config = dict(
    noise_aug=0.01,
    parallel_block=False,
    inner_norm=False,
    layers=12,
    width=320,
    init='kaiming_normal',
    residual_init='zero_last',
    optimizer='soap',
    lr=0.0011,
    eps=1e-08,
    precondition_frequency=10,
    adamw_lr_other_params=0.0018,
    epochs=20.6,
    final_lr_fraction=0.05,
    weight_decay=0.0,
)
Rows from block 6 of a small CTC audio transcriber, named by matrix and row number. Rows with one number belong to one neuron. Each number is 128 + 24 x the weight over its row's rms, rounded and kept within 0 to 255. All counts start at 0.
Before each neuron's rows are labels from the 100 clips, of 14976, where the neuron reaches its highest value: "loudest" is the band of the loudest frequency at the time of the peak; "strongest on" is what is common among them. Only what is clearly more common there than usual is listed. The data: short read English sentences (LibriTTS-R). In brackets: how many of the 100.
# fc1: MLP up (model.blocks.6.mlp.fc1.weight, 1280x320), inputs 107-213
# fc2: MLP down (model.blocks.6.mlp.fc2.weight, 320x1280, transposed), outputs 107-213

loudest: 250 to 500 Hz (45)
strongest on: the word "he" (41)
fc1.249 [114  96 121 128 154 139 126 119 140  85 133 142 155 156  70 124 158 167 130 106 116 162 118 150 168 107 117 136 109  94 132 151 157 141 131 160  94 128 152 133 115 132 121 121 100 113  95 132 118 139 142 108 107 136 130 176  65  88  95 136 174 117 124 121 109 137 127 124 153 105 126 145 123  86 116 128 131 146 135 138 177 139 150 136 155 137 127 109 122 105 144 131 158  82 124 126 145  80  78 159 152 171  80 105 150 115 106]
fc2.249 [127 145 113  95 112 141 175 111 185 113 151 116 105 131 159 141 133 109 106 120 104 146 123 110 102 134 124 165 153 171 122  98 111 136 180 103 111  98 129  96 141 117 104 130 107  94 156 166 163 167 108 141 137 138 121 158 149 145 151 102  94 131 125 135 139 123 129 140  99 113 127 125 139 102 146 154 149  93 148 147 110 170 115 100 138 146 161 143 132 110 124  80 103 159 157 165 129 132 183 166 121  87 135 107 173 152 121]

loudest: 1000 to 2000 Hz (27)
strongest on: the word "for" (30)
fc1.680 [120 155 105 173  95 129 144 132  82 129 178 117 110 117 119 115 113  76 166 111  68 130 135 133 135 111 134 120 150 136 147 161 124 126 148  99 110  85 147 117 121 141 102 136 140 134 113 108 159 137 116 179 139 111 129 163 115 142 119 132 140 137 133 167 116 126 141 116 126 133  86  93 103 129 148 130 113 150 113 126  90 117  87  87 123 136 110 123 141 127 136 152  89 116 145  88 108 128 164 115 140 149 138 130 113 162 161]
fc2.680 [131 154  60 127 170 158 102 124 182 113 131 100 177 144 107 105 167 147 127 101 119 137 173 114 130 133 125 157 172 154 147 154 142 156 139 164 119  94 112 126 148 150 100  74 107  92 156 165 125  94 126 113 121 131 120 136 101  96 158 151 144 168 122 149 119 137  95 144 134 107 100 105  74 171 124 137 123 166 130 153  86 164 117 109 112 137 119 171  69 120 133 131 115 134 123 157 165 133 152 104 102 104 131 119 113 125  87]

loudest: 2000 to 4000 Hz (28)
strongest on: the word "you" (66)
fc1.470 [139  97 166 143 157 116 150 152 133 162 144  74 144  84 133 128 173 127 158 122 121 131 119 148 156 143 155 128 103 118 128 163 137 118 143 130 118 112 118 148 141 177 131 138 149 129  70 134 126 131 126 112 136 145  60 125  71 124 134 142 154 124 100 117  98 159 139 127 135 101 142 103 166 110 130 121 125 146 117 140 116 135 130 112 144 120 125 129 139 101 105 105 142 148 116 115 138  95 147 115 130 124 130 132 132 164 155]
fc2.470 [134 113  95 113  87 134 142 147 160  89 130 153 134 122 105 143 102 145 146 107 155 158 152 128 161 124 124 145 112 103  90 130 145 108 129  65 101 151 126 137  81 137  93 122 143 148 132 137 149 150 129 140 112 104 119 133 166 155 124 108 134 137 151 116 140 138 117 132 164 118 115  80 110 113  89 159 130  91 116 129 146 116 166 192 152 144 143 145 127 169 198  92 113  97 107 153 158 152 165 100 135 108 165 146  96 113 135]

loudest: 2000 to 4000 Hz (26)
strongest on: the word "i" (46)
fc1.362 [131 116 154 118 125 124 117 133 113 127 151 155 117 125 111  97 136 110 161 117 150 166 138 162 134 125 148 142 138 128 123 159 128  94 141 106 174 122 135 147 115 151 102 122 146 119 105 146 109 173 125 156 157 131 112 155 136 130 148 159 164 118 142 126  87 128 151 149 140  86 125 125 129 135 137 152 119 113 138 121 113 133  79 114 158 134 115 121 128  97 116 118 146 180 178  76 161 159  64 114 130 145  94 176 120 108 133]
fc2.362 [128 124 122 151 163 113 135 133 127 130 124  53 168 160 155 110 118  99 156  77 158 134 118 136  97 147 141 136 112 109 115 116  97 160 131 107 114 135 138 124 126 175 135 108 155 155 185 116 150 101  95  96 103 164 105 132 128 146 112 102 106 130 111  80 125 124 114  90 176 137 113  68 118 130 123 121  91  72 139 112 135 139 122 141 140 147 124 123 141 152 146 161 132 135 117 122 141  72 134 177 121 109 158 124 101 115 133]

loudest: 500 to 1000 Hz (41)
strongest on: the word "that" (25)
fc1.181 [145 148 121 168  91  97 144 195 117 127 168 124 158 159 146 105 163 123 139 147 145 159 142 138 186 119 120 143 129 105 112 152 120 140 124  94 117 137  83 143 112 120 129  95 160 139 147  91 115 122 127 169 128 125  97 122 104 170  89 129 160 147 100  99 136 124 137 107 162 137  84  98 118 140 124 153 108 157 118 122 143 145 144 147 155 142 134 104 154 107 155  97 140 175  91 125 143  99 127 138 107 169 122 139 130 136 115]
fc2.181 [126 150 148 104 111 156 124 104 151 165 121  79 148 125 125 149 168 118 116 165 126  93  82 106 132 129 111 103 147 118 116 107 163 167 116 123 131 168 106 120 129 151 126  94 130 135 121 145 145 145  92 142 127 117 144 143 108 118 122 149 120 128 144  92 143 147 162 126 108 128 125 168 181 122 147 127 125  97 137 141 114 147 127 112  74 137 128 147 100 180 109  90 102 114 102 127 100 115 104 146  93 116 122  74 110 156 141]

loudest: 500 to 1000 Hz (35)
strongest on: the word "i" (50)
fc1.106 [157 126 129 193  93 120 131 122 118 117 119 208 132 124 146 126 190 163 138 137  97 167 106 118 110  96 178 119 151 153 151 136 107 115 172 121  98 117 156 128 134 130 151 109 110 149 104 136 120 166 133 123 143 119 168 127 112  96 156 162 119 115 113 148 135 130 148 130 163  82 174 124 120 126 163 120 144 152 123  77 141 104 141 136 111 108 117  75 120  87 135 146  93  87 149  83 156 145 111 133 126 125 112 115 142 123 112]
fc2.106 [126 134 100 102 102 129 143 128 144  81 145  89  93 114 150  86 113 137 139 130  76 129 108 123 123 132 132 108 128 135  88 131 108  99 117 140 154 124 134 135 149 112 138 164 112 132 121 148 135 156 117 139  91 139 133  98 156 116 164 128 143 117 147 103 171 119 107 138  85 177 113 163  80 120  78  94 152 183 133 109 130 176 140 142 168 130 158 121 150 146 116 132 141 141 174 170  99 153  99 109 125 136 119 156 143 137 154]

loudest: 2000 to 4000 Hz (29)
strongest on: the word "you" (55)
fc1.742 [154 128 128 145 113 120 126 161 159 113 132 130  98 138 107 128 145 119 135  92 128  83  82 165 168 165 112 124  93 146 133 151 129 109 169 140 137 149 136 126 116 121 163 139 114 132  95 125 120 119  70 113 113 151 148 131 119 123 121 144 151 120 113 111 114  77 137 109 110 148 132  97 101 125 163  99  95 142 110 156 101 107 156  93 138  96 132 117  98 135 129 108  92 129 123 130 123 171 105 146 143 101 160  64 154 118 115]
fc2.742 [ 79 103  98 173 135 113  98 117 163 105 145 137 112 130 144 153 127 134 110 143 121 142 147 123 122 110 151 171 118 147 108 154 131 147 129 118 145 102 140 103 126 154  94 131 182 104 126 122 171 140 140 113 121 163  86 142 113 137 146 146 181 141 127 121 166 130 126 122 135 120 160 121 153 146 116 131 160  91 149 137 143 137 125 151  98 144 153 113 176 141 120 140 163 119  84 114  82 138 130 108 148 128  70 121  96 167 109]

loudest: 4000 to 8000 Hz (66)
strongest on: the word "said" (73); the word "i" (39); the word "she" (37)
fc1.397 [123 147 169 118 134 105 130  88 103 139 149 119 138  91 129 109 117 108 121 131 104 134 122 116 119 108 127 108 149 137 116 168 158  98 129 124 130 124 160 158 102 146 149 139 139 149 100  85 139 138 110 180 112 102 109 147 117 154 192 125 125 140 142 116 160 158  85 112 128 127 135 105 135 124 134 126 147 113 169  63 126 140 104 121  74 123 135 151 151 118 147 120 105 135 178 143 155 116 137 131 115 124 107 160 122 110 105]
fc2.397 [112 110 137 111 119 152 127 159 134 112 105 132 127 105 102 131  99 161 168 156 158 136 107 109 122 131 133  96 114 106 193 136 149 106 168 122  97 143 129 116 138 148 153 142 111 142 140 109 134 130 100 112 169 107  97 103 178 141  93 119 190 131 133 150 105 112 124  86 161 126  95 125 113 119 136 111 134 107 120 135 137 108 151 121 119 124 116 147 113 126 137 105 101 101 101 158 102 152 109 123 138 136 159 144 105  92 159]

loudest: 4000 to 8000 Hz (40)
strongest on: the word "it" (39)
fc1.82 [151 115 172 132 120  80  86 155 106 155 147 157 131 105 124 126 110 163 154 129 151 144 125 140 108 123  89 103 121  66  84 149  99 166 127 128 125 132 131 123 130 129 156 121 179  95 115 158 125 122  92 133 107 135 129  86 108 146 102 116 145 118 113 112 137  97 140 172 148 129 146 104 136 115 121 166 152 160 130  93 111 129 113 114 149 123 123 149 168 116 123  77 139 141 192 168 104 137 153 148  66 132 143 134 121  95 128]
fc2.82 [162 116 182 168  86 174 159 106 126 183 118 133 129 126 172 150 167 133 132 104 167 119 132 109 146 154 123  98 139 175 123 148 113 121 156  73 127 125 145 138 127 136 149 121 121 129 138 112 139 149 146  83 116 163  75 131 151 104 163 116  91 113  96 132 133 108 108 111 162  99 144 110 145 141 114 121 110  92 101 113 121 137 164 107 134 148 155  98 123  76 138 129 131 160 139 139 151 137 158 163 117 120 168  91 106 128 122]

loudest: 4000 to 8000 Hz (26)
strongest on: the word "no" (34)
fc1.274 [113 102 171 102 147 152 143 120 134 149 124 167 135 143 133 101 129 159 122 115 135 148 182 113  97 100 105 134 139  99 175  93 147 106 156 146 109  93 149  71 127 118 137 150  99 150 125 130  93 133 104 167 178 141 110 138 121 109  96 144 112 168 184 127 158 152  93 134 143 110 162 129 111 171 138 127  95  91 141 189 150 153 112 126 144 107 132 124 158 176 135  93 151 113 145 103 138 127 165 130 122 131  64 124  84 122 123]
fc2.274 [128 131 103 165 145 130  97 128 108 145 105 122 134 127 123 158 102 169 125 134 110 123 171 179 141 149 150 106 106 112 114 144 100 133 125 129 126 136 102 159 115 141 109 124 109 135 157 102 123 130 113 164 140 101 131 137 100 125 126 126 153  79 116 116 100 167 120 128 177 150 133 132 155 129 119 133 180 156  77  93 176  85 140  70 120 181 122 111 111 137  78 151 124 137 159  88 126 145 141 150 137 166 126 115 130 116 126]

loudest: 250 to 500 Hz (37)
strongest on: the word "replied" (26)
fc1.352 [113 121 104 109 177  95 144 132 181 117 108 116 127 125 131 149 114 130  92 149 138 118 111 143  74 138 131 148 152 150 163 106 122 121 125 147 133  76 124 172 102  87 170 144 118 101 129 119 124 144  91 184 124 169 111 116 139 155 166 169 150 175 164 134 148 117 131 135 108 157 151 131 152 125  98 108 142 106 143 121 129 131 106 187 101 141 125  83  91  70 123 151 165 120 146 171 156  93 150 150 149 140 161  80 115 111 152]
fc2.352 [130 106 115 148 142 128 147  73 110 152 140 113 104 156 127 117 141 134 111 164 137  88 163 136 151 120 145 105 109  94  82 116 198 127 127 134 131 175 147 151 137 134 126 166 148 129 144 147 166 109 122  95 150 122 117 171 113 119 112 128 137  91 134  95 118 149 103 130  84 111 151 121 167 140 111 121 106  96 143 130 148 106 152 123 153 130 167 143 134 174 153 129 137 120 138 110 132 102 145 145 129  87 134  84 123 102  99]

loudest: 500 to 1000 Hz (33)
strongest on: the word "i" (62)
fc1.451 [130 140 142 156 166  86 118 136 164 124 112 147 141 160 150 135 129 132  98 159 139 148 141 142 120 157 157 112 133 116 138 144  80 150 141 134 139 100 125 105 175 130 131 158 123 119 122 113 111 189 109 143 119 156 146 163 123  79 144 158 126 138 138 141 137 123 116 132 137 119 152 125 136 153 154 142  97 152 129  86 105 113 155  81 107 165 118 103  88 136 154 118 136 117 144  82  98 152 160 106 124 123  66 102 103 150  83]
fc2.451 [131 151 139  90  94 163 145 152 131 122 151 144 123 108  82 127 126 130  99  73 119 154 145 146 127 112  90 160 119 145 112 123 135  85 193 131  93 109 104 136 107 141 122 120 139 142 106 138 125 122 149  74 102 147 141  91 118 155 152 108 170  91 136 138 137 161 143 135  92 125 126 133 106 124 115 153 131 157 107  96 167 124 135 138 158 137 160 119 156 127 142 134 174 131 130 163 127 141 126 136 151  96 115 157 118  99 123]

loudest: 4000 to 8000 Hz (42)
strongest on: the word "said" (42); the word "he" (33); the word "you" (33)
fc1.379 [126 140 162 141 128 136 146 128 120 129 168 124 106  94 151 108 101 143 151 194 131 159 155 155 140 116 120 156 155 155 106 123 122 132 126 109 135 144 149  97  98  92 166 114 159 109 122 139 170 113 167  90 108 191 150 151 135 117 172 131 143 145 128 134 110 131 143 146 124 124 180  62  98 159 128 114 163  91 128  97 152 119 150 137 128 180 141 129 124 168  96  96 164 122 134 131 141 139 163 113  93 124 115 105 112 144 106]
fc2.379 [127  98 131 130 115 127 182 158 134 134 141 153 151  97  99 153 122 156 141 126 135 135 126 148 138 125 154 112 124 108 136 132 138 116 153  95 106 165 109 116 127 149  72 132  96 117 103 104  93 141  98 121 139 127 154 142 144 173 156 110 137 104 120 123 151 118 113 119 153 157 104 167 142 143 122 150 130 169 113 124 111 111 147 120 165 150 155 170 136  82 123 135  85 159 136 151 102 105 130 123 113 105 152 167 109 141 150]

loudest: 250 to 500 Hz (33)
strongest on: the word "you" (33)
fc1.104 [162  79 123 119 139 104  91 202 131  79 152 121 138 159 160 123  90 135 124 114 131  80 158 118 150  94 118 115  84 148 138 113 134 121  78 147 145  76 125 105 131  89 108 155 144 160 119 108 134  91  86 156  99 163 142 161 144 147 139  84 130 121 173 125 110 127 114 133 155  89 124 134 125 155 120 145 145 105 111 112 152 118 103  74 146 135  88 107 141 108 146 113 120 143 145 162 154 112 148 128 116 111 135  93 119 107  84]
fc2.104 [129 151  99 169 113 130 181 122  82 105 101 152 138 126 131 102 141 157 170 117 109 123 155 109 136 118 140 131 140 100 148  60 117 105 120 119 165 150 139 126  93 131 134 111 115 126 150 130 143 156  88 168 150 134 126 125 144 121 142 170 108 116 118 164 143 112  93 141 117 113 158  97 154 124 196 161 204 125 116 153 113 120 189 115 119 154  68  99 127 122 161 140 167 143 141 123 170 160  82 106 133 130 159 142 167  86 148]

loudest: 500 to 1000 Hz (35)
strongest on: the word "not" (35)
fc1.623 [119 154 103 152 112 142 122 143  97 195 109 144 135 112 154 136  80 136 140  91 123 179 108 112 154 111 135 110 125  93 137 125 101 120 157 119  88 145 100 111 164  93  81 124 153 153 103 122 100 125 111 121 126 149 150  98 141 138 122  89 132 149 152 128 112 129 155 135 143 132 123 115 149  90 156  83 114 173 102 150 137 139  82 112 123 164 134 123  70  92 134 147 101 120 115 114 133 114 112 121 148 154 123 140 130 155 119]
fc2.623 [118 112 169 141 153 131 133 178 137 165 124 124 146 144 121 101 139 134 128 158 131  79  87 131 127 136 153 115  96 130 156 154 127 150 107 131 137 161  80  98 156 113 117 145 133 100 118 144 115 155 156 161 153 119 129 161  98 136 124  95 117 109 135 141 129 168 129 137 120 148 176 122 135 115 136 107 134 138 135 143 117 103 155 130 106 105 107 157 127 177 172 123  85  92  67 115  98 124 145 116  92 158 116 144 130 144  84]

loudest: 500 to 1000 Hz (27)
strongest on: the word "but" (48)
fc1.573 [152 141 149 134 129 108 110 102 111 183 117 154 142 110 121 124  95 154 143 137 148 114 156 124 122 161 101 105 138 124 111 155 128 171 120 106 176 137 126 106 121 153 122 169 160 107 105 152 133  92 127 151 147 104 129 155 147 129 164 162 125 123 138 104  94 165 128  86 124 102 165 149  62 120 134 141 114 133  94  97 158 130 129 146 150 158 105 113 122 171 132 118 115 139  99 146 169 147 166 159  86 128 142 147 135 127 113]
fc2.573 [124 132  97 122 111 139 104 143 135 164 135 132 147 111 106  91 100 149 128 121 186 120 149 130 102 161 117 131  81 122 124 109 110 113 178  98 121 141 115 116 112 138 142  81 159 147 125 109 150 145 110 168 130 140 129 162 116 115 127 157 135 149  83 106  97 156 121 188  72 122 115 121 129 116 117 103  88 147 113 129 138 124 133 135 126 128 140 113 163 146 114 100 123 127 122 139 141 138 133 140 168 164 151 144 175  86 135]

loudest: 250 to 500 Hz (34)
strongest on: the word "the" (58)
fc1.493 [ 69 160 112 153 106  90 116 119  98 107 119 129 158 129  79 175 171 119 114 139 134 131 167 126 110 112 129 113 135 127 117 143  95 133 147 108 140 109 102 147 202  65 122 156 137 151 103 112 143 115 165 131 142 123  84 122  99 157  82 146 131  92  67 116 129 150 133  76 148  96 140 126 128 135 143  98 115 135  86 141  73  77 122 101 121 174 150 150 126 111 116 128  99 113 112  97  76 110 122 119 130 119 144 128 145 167 135]
fc2.493 [143 113 153 126  89 173 124 171 114 169 159 120 147 128 136 101 119  50 121  96 155 120 119 135 135 148 110 157 141 137  94  77 158  98 117 146 167 126 161 127 103 145 127 128 109 118 153 139 156 140 142 140 124 127  98 140 140 123 136 107 118  90 137 138  80 166 167 159 106 142 106 131 148 137 130 127 135 102 148 109 118 133  94 119 154 129 123 113 105 152  98 105 131 129 155 179 113 127 113  87 144 137 133 133 139 114 122]

loudest: 4000 to 8000 Hz (34)
strongest on: the word "to" (43); the word "you" (36)
fc1.176 [119 146  94  86  93 126  91  99 130 115 137 139 109 157 110 104 102 156 128 121 139 111 151 137 168 114 100 146 129 141 119 168 105 126 107 155 135 111 141 119 109 166 131 123 123 125 196 115 136 106 151 140 186  86 101  92 133 150 150 128 124 111 108 122 138 132 168 145 117 111 105 121 150 129 136 110  93 115 104 104 149 152 107 108 151 137 135 150 120 117 112 142 144  97 129 138 125 162 135 133  87 122 112  75 146 143 162]
fc2.176 [140 122 137 143 104 112  87 126  90 115 112 157 126 157 115 112 115 104 159 129 179 132 127 116 123  80 125 120 124  92 136  99 136 139 150 160 155 177 129 131 112 152 140 153 100 113 114 111 101 168 132 148 120 105 123  91 126 161  89 168 106 130 118  59 109 117 113 106 172  64 110 129 152 168 171 141 136 113 110  98 158 120 116 149 124 127 132 130 135 132 132 138 143 139  96 124 148 143 125  97 152 113 140 165 119 102  88]

loudest: 2000 to 4000 Hz (67)
strongest on: the word "she" (67)
fc1.766 [123 110 131 135 140  96 107 119 116 147 123 123 104 169 104 128 128 153 162 136 134 131 139 135 170 116  92  80 126 133 149 123 148  78 165  90 137  83  81 137 110 152 131 139 105 134 129 108 114 147 117 100 127 132 146 159 179 109 122 103 119  89 144 125 140 155 176 154 164 110 164  90 130 105 134 116 120 156 110 123 110 110 125 157  96 133 154 144 123 175 117 102 130 160 137  49 147 156 152 118 118  86 142 166 160 138 152]
fc2.766 [139 140 134 134 156 120 181 149 119 158 143 153 161 119 116 158 150 111  89 138  75 148 118  94 140 144 127 122 131 116 118 149 125 110 141  96  99 118 115 120 178 111 120 168 142 142 162 183 151 147 153 113 131 125 144 104 133 142 112  77 105 105  94 128 135 102 122  90 190  92 109 158 111 112 137 119 100 134 125 141 128 109 105 101 118 149 130 133 121 153 119 141  98 170 122 112 125 161  92 176 146 137 111 133 122 174  99]

loudest: 500 to 1000 Hz (26)
strongest on: the word "yes" (27)
fc1.723 [150 128 112 145 128 181 146 125 136 129 138 120 136 162 164 122 140 139  86 123 115  89 113  92 162 110 123 136 138 112 147 137 104 111 108 134 110 121 169 141 127 137 141 191 132 142  78 167 149 166 127 177 109 137 171 153 121 130 131 128 147 147 146  97 120 161 140 133 144 137 102 161 155 106 106 144  80  85 114 137 107 122 109 136  70 140 160 153 153 116 105 152  92 136  89  92 160 148 164 140 134 151  99  90 138 128 103]
fc2.723 [133 144 143  94 121 100 140 135 138  95 125 137 157 115 103  87 147 150  97 135 144 124 123 156 109 110 154 144 117 183 145 129 135 198 145 129 123 155  89 120 148 172 162 153 146 133 157 110 130 139 187 132  77 131 103 148  83 147 102 124 113 137 132 113 147 132 124 146  92  89 153 113 113 120 115 184 149 132 145 144 162 151 134 145 140 141 181 130 144 135 141  89 128 109 156 130 133 129 133 123 138  95 132 166  83 123 139]

loudest: 500 to 1000 Hz (30)
strongest on: the word "said" (41); the word "he" (27)
fc1.501 [140 102 105 102 154 111 109 125 126 111 100 141 165 109 121 119  96 112 126 112 153 110 118 126 116 112 116 142 122 140 133 153 177 142 127 124  78 128  85 102 128 104 131  91 140 142 116 110 133 119 203 158 108 121 154 164 117 176 110 140 151 145  92  91 134 128 179 199 106 128 140 111 122 124 126 115 124 119 158 144  92 120 115 143 103 105 111 152 148 148  91 111 113 144 147 110  96 184 130 118 130  84 122 144 140 132 115]
fc2.501 [123 114 148 170 114 109 138 102 161 125 132  94 142 106 102 117 113 146 140 136  75 105 113 153 116  99 154 112 120 117 131 124 123 118 154  99 137 144  99 164 144 128 115 115  81  86 148 135 105 118  93 116  86 163 153 117 122 129 142 125 152 147 141 124  80 128 139  79 120 114 105 166 150  98 148 140 110 110 121 148 104 124  93 171 117 124 117 154 114 101 147 146 156 157 138 146 138 123 157 126 107 143 110 135  96 140 162]

loudest: 250 to 500 Hz (44)
strongest on: the word "yes" (36)
fc1.293 [ 98 150  89 129 100 123 121 135 133 162 141 107 130 108 113  60 115 100 136  85 163 118 156 112 126  82  93 140 126  90 105 139 126 159 172 173 187 121  77 132 120 182 165 134 138 131 108  98 162 122 128 149 128 149 148  89 166 113 137 169 131  93 134 167 125 146 166 115 112 149 122 117 105 132 131  97 151 118 122  95 116 123 130 120 117 110 130 122 106 101  86 148 128 124 120 116 126 118  91  98 129 139 129 149 122 153 135]
fc2.293 [104 102  89 133 115  97 145 107 139 112 168 141 105 117 100 144 144 112  77 148 109 164 103 180 150  87 184 115 107 139 160 177 129 121  97 121  51 125 151 120  75 139  85  82 148 112 133 121 158 157  90 125  66 125 123 148 116 103 142 138 135 116 133 123  87  86 127 123 148 125 138 130 131 110 152 148 115 125 122 114 103 165 142 122 126 110 124 123 169 130 149 115 130 137 111 183 106 162  98 100 152 119  96  99  84 138 109]

loudest: 2000 to 4000 Hz (69)
strongest on: the word "she" (70)
fc1.239 [132 122 136 142 126 137 135 134 119  96 124  86 141 128 108 112 136 141 151 133 129 123 126 120 147 148 142 146 148 164 137 118  96 161 132 121 115 143 108 132 127 101  82 148 103 111 133 134 113 156 138 113 114 157 126 164 148 144  85  98 169 140 102 135 133 159 149 136 114 178 103 101 129 148 141 128 150  95 128 131 155  69 125 129  90 123 126 145  87 138 163 109 185 145 130 129 118 169 141 171 164 175 114  92 111 106 134]
fc2.239 [199 180 127 141 127 140 160 138 161 144 132 144 147 123 157 111 175 122 158 125  91 126 107 143 104 163 103 111 100 106 102 149 131 176 113 154 115 131 130 138 160 161 117 154 151 106 130 112 118 111 111 115 145 115 157 138  98 117 173 111 132 151 151  92 112 139 118 128 129 136 149 116 113 144 154 116  99 109 140 100 135 143 120 144 110  80 141 135 100 148 133 166 141 117  97 126 126  75 119 146 169  91 122  87 133 132  97]

loudest: 2000 to 4000 Hz (34)
strongest on: the word "she" (38); the word "said" (26)
fc1.19 [117 160 123  84 141 153 146 160 131 117 116 142  81 121 131 138 160 167 122 119 102 126 104 106 132 102 127 161  96 119 104 129  96 125 126  71 126 125 139 132 147 129 117 137  93 135 107 116 137 112 109 113 162 164 101 117 137 156 142 160 162 100 144 144 135 161 128 130 125 122 141 154 142 147  95  98 143 132 162 112  87  82 136 103 114 130 116 121 117  86 124 137 114 134 139 168 132 123  95 118 127 146 143  90 105 114  78]
fc2.19 [144 163 123 102 138 105 136 101 125 116  98 127 122 124 134 138 132 149 153 142 148 121 136 105 127 159 171 108 120 130 130  84  96 117 111 126 116 170 120 136 117 136 130  86 154 119  99 110 129 123  85 132 152 120  65 141 144 115  91  87 124 137  98 116 159 172 139 118 158 123 134  94 149 132 118  97 151 111 100 141 109 121 100 148 152 127 119 120 101 109 109 102 113 137 141 177  81 138 171 118 112 138 120 174 155 167 132]

loudest: 500 to 1000 Hz (41)
strongest on: the word "not" (33); the word "what" (31); the word "that" (26)
fc1.542 [144 133 119 128  80 137 133 149 177 111 155 163 109 144 143 113 146 118 146 133  88 136 121  70 113 125 134 111  97 127 144 158  93 162 121  69 132 156  89 160  89 153 160 135 166 139 116  92 146 108 101  97 123  94 140 111 102 123 141 129 101 129 131 137 148 151 149 136 123 114 126 106 155 126 124 153 134 106  95  83 106 135  86 121 112 136 119 104 141 109 115 177 120 178 112 101 145 115 145 153 132  92 146 122  92 144 203]
fc2.542 [120 120 134  96  98 134 182 149 106 159 120  93 121 120 129 106 120 100  92 151 132 107 127 106 146 112 184 128 116 131 150 142 161 126 132 129 148 135 138 105 136 144 141  90  97 139 141 114 122 139 130 135 127  96  96 171 132 106 125 138  96 153 141 142  97 182 125 141 112 129 148  99 134 115 119 153 154 140  95 134  79 126 143 139  87 146 103 114  59 168  62 113 177 177 137 183 121 112 113  97 156 129 119 144 157 124  92]

loudest: 500 to 1000 Hz (32)
strongest on: the word "a" (29)
fc1.504 [152 144 132 157 122 109 130 150  69 144 134 118 132  86 138 161 120 146  93 111 143  92 108 156 140 133 139 140 117  96  83  73 104 160 111 109  99  87 178 118 166 168 151 171 132 127 146 115 119 100 116 138 108 111 117 120 131 140 143 131 141 108 159 119 153  98 170 119 111 138 126 141 124 123 109 125 118 160  97 122 125 138 134 123 113 176 136 127 130 159 117 118  89 114 119 159 128 120 147  97 123 104 134 147 174 120 105]
fc2.504 [168 141 190 136 123 148 139 145 148 136 108 120 128  97 163 138 144  91 139 112 115 100 160 137 129 108 166  70 151 164 127  89 121 138 113 132 159 102 119 108 144 132 134 128 100 143 132 109 188 173 123 105 145 168 127  87 128  88 174  94 138  99 109 131 135 128 125 154 112 118 138 142 117 125 129 162  81 125 142 144 158 146 138 167 125 116 103 107 152 135 122 111 116 141  93 148 113 143  99 135 124 111  90 131 151 104 172]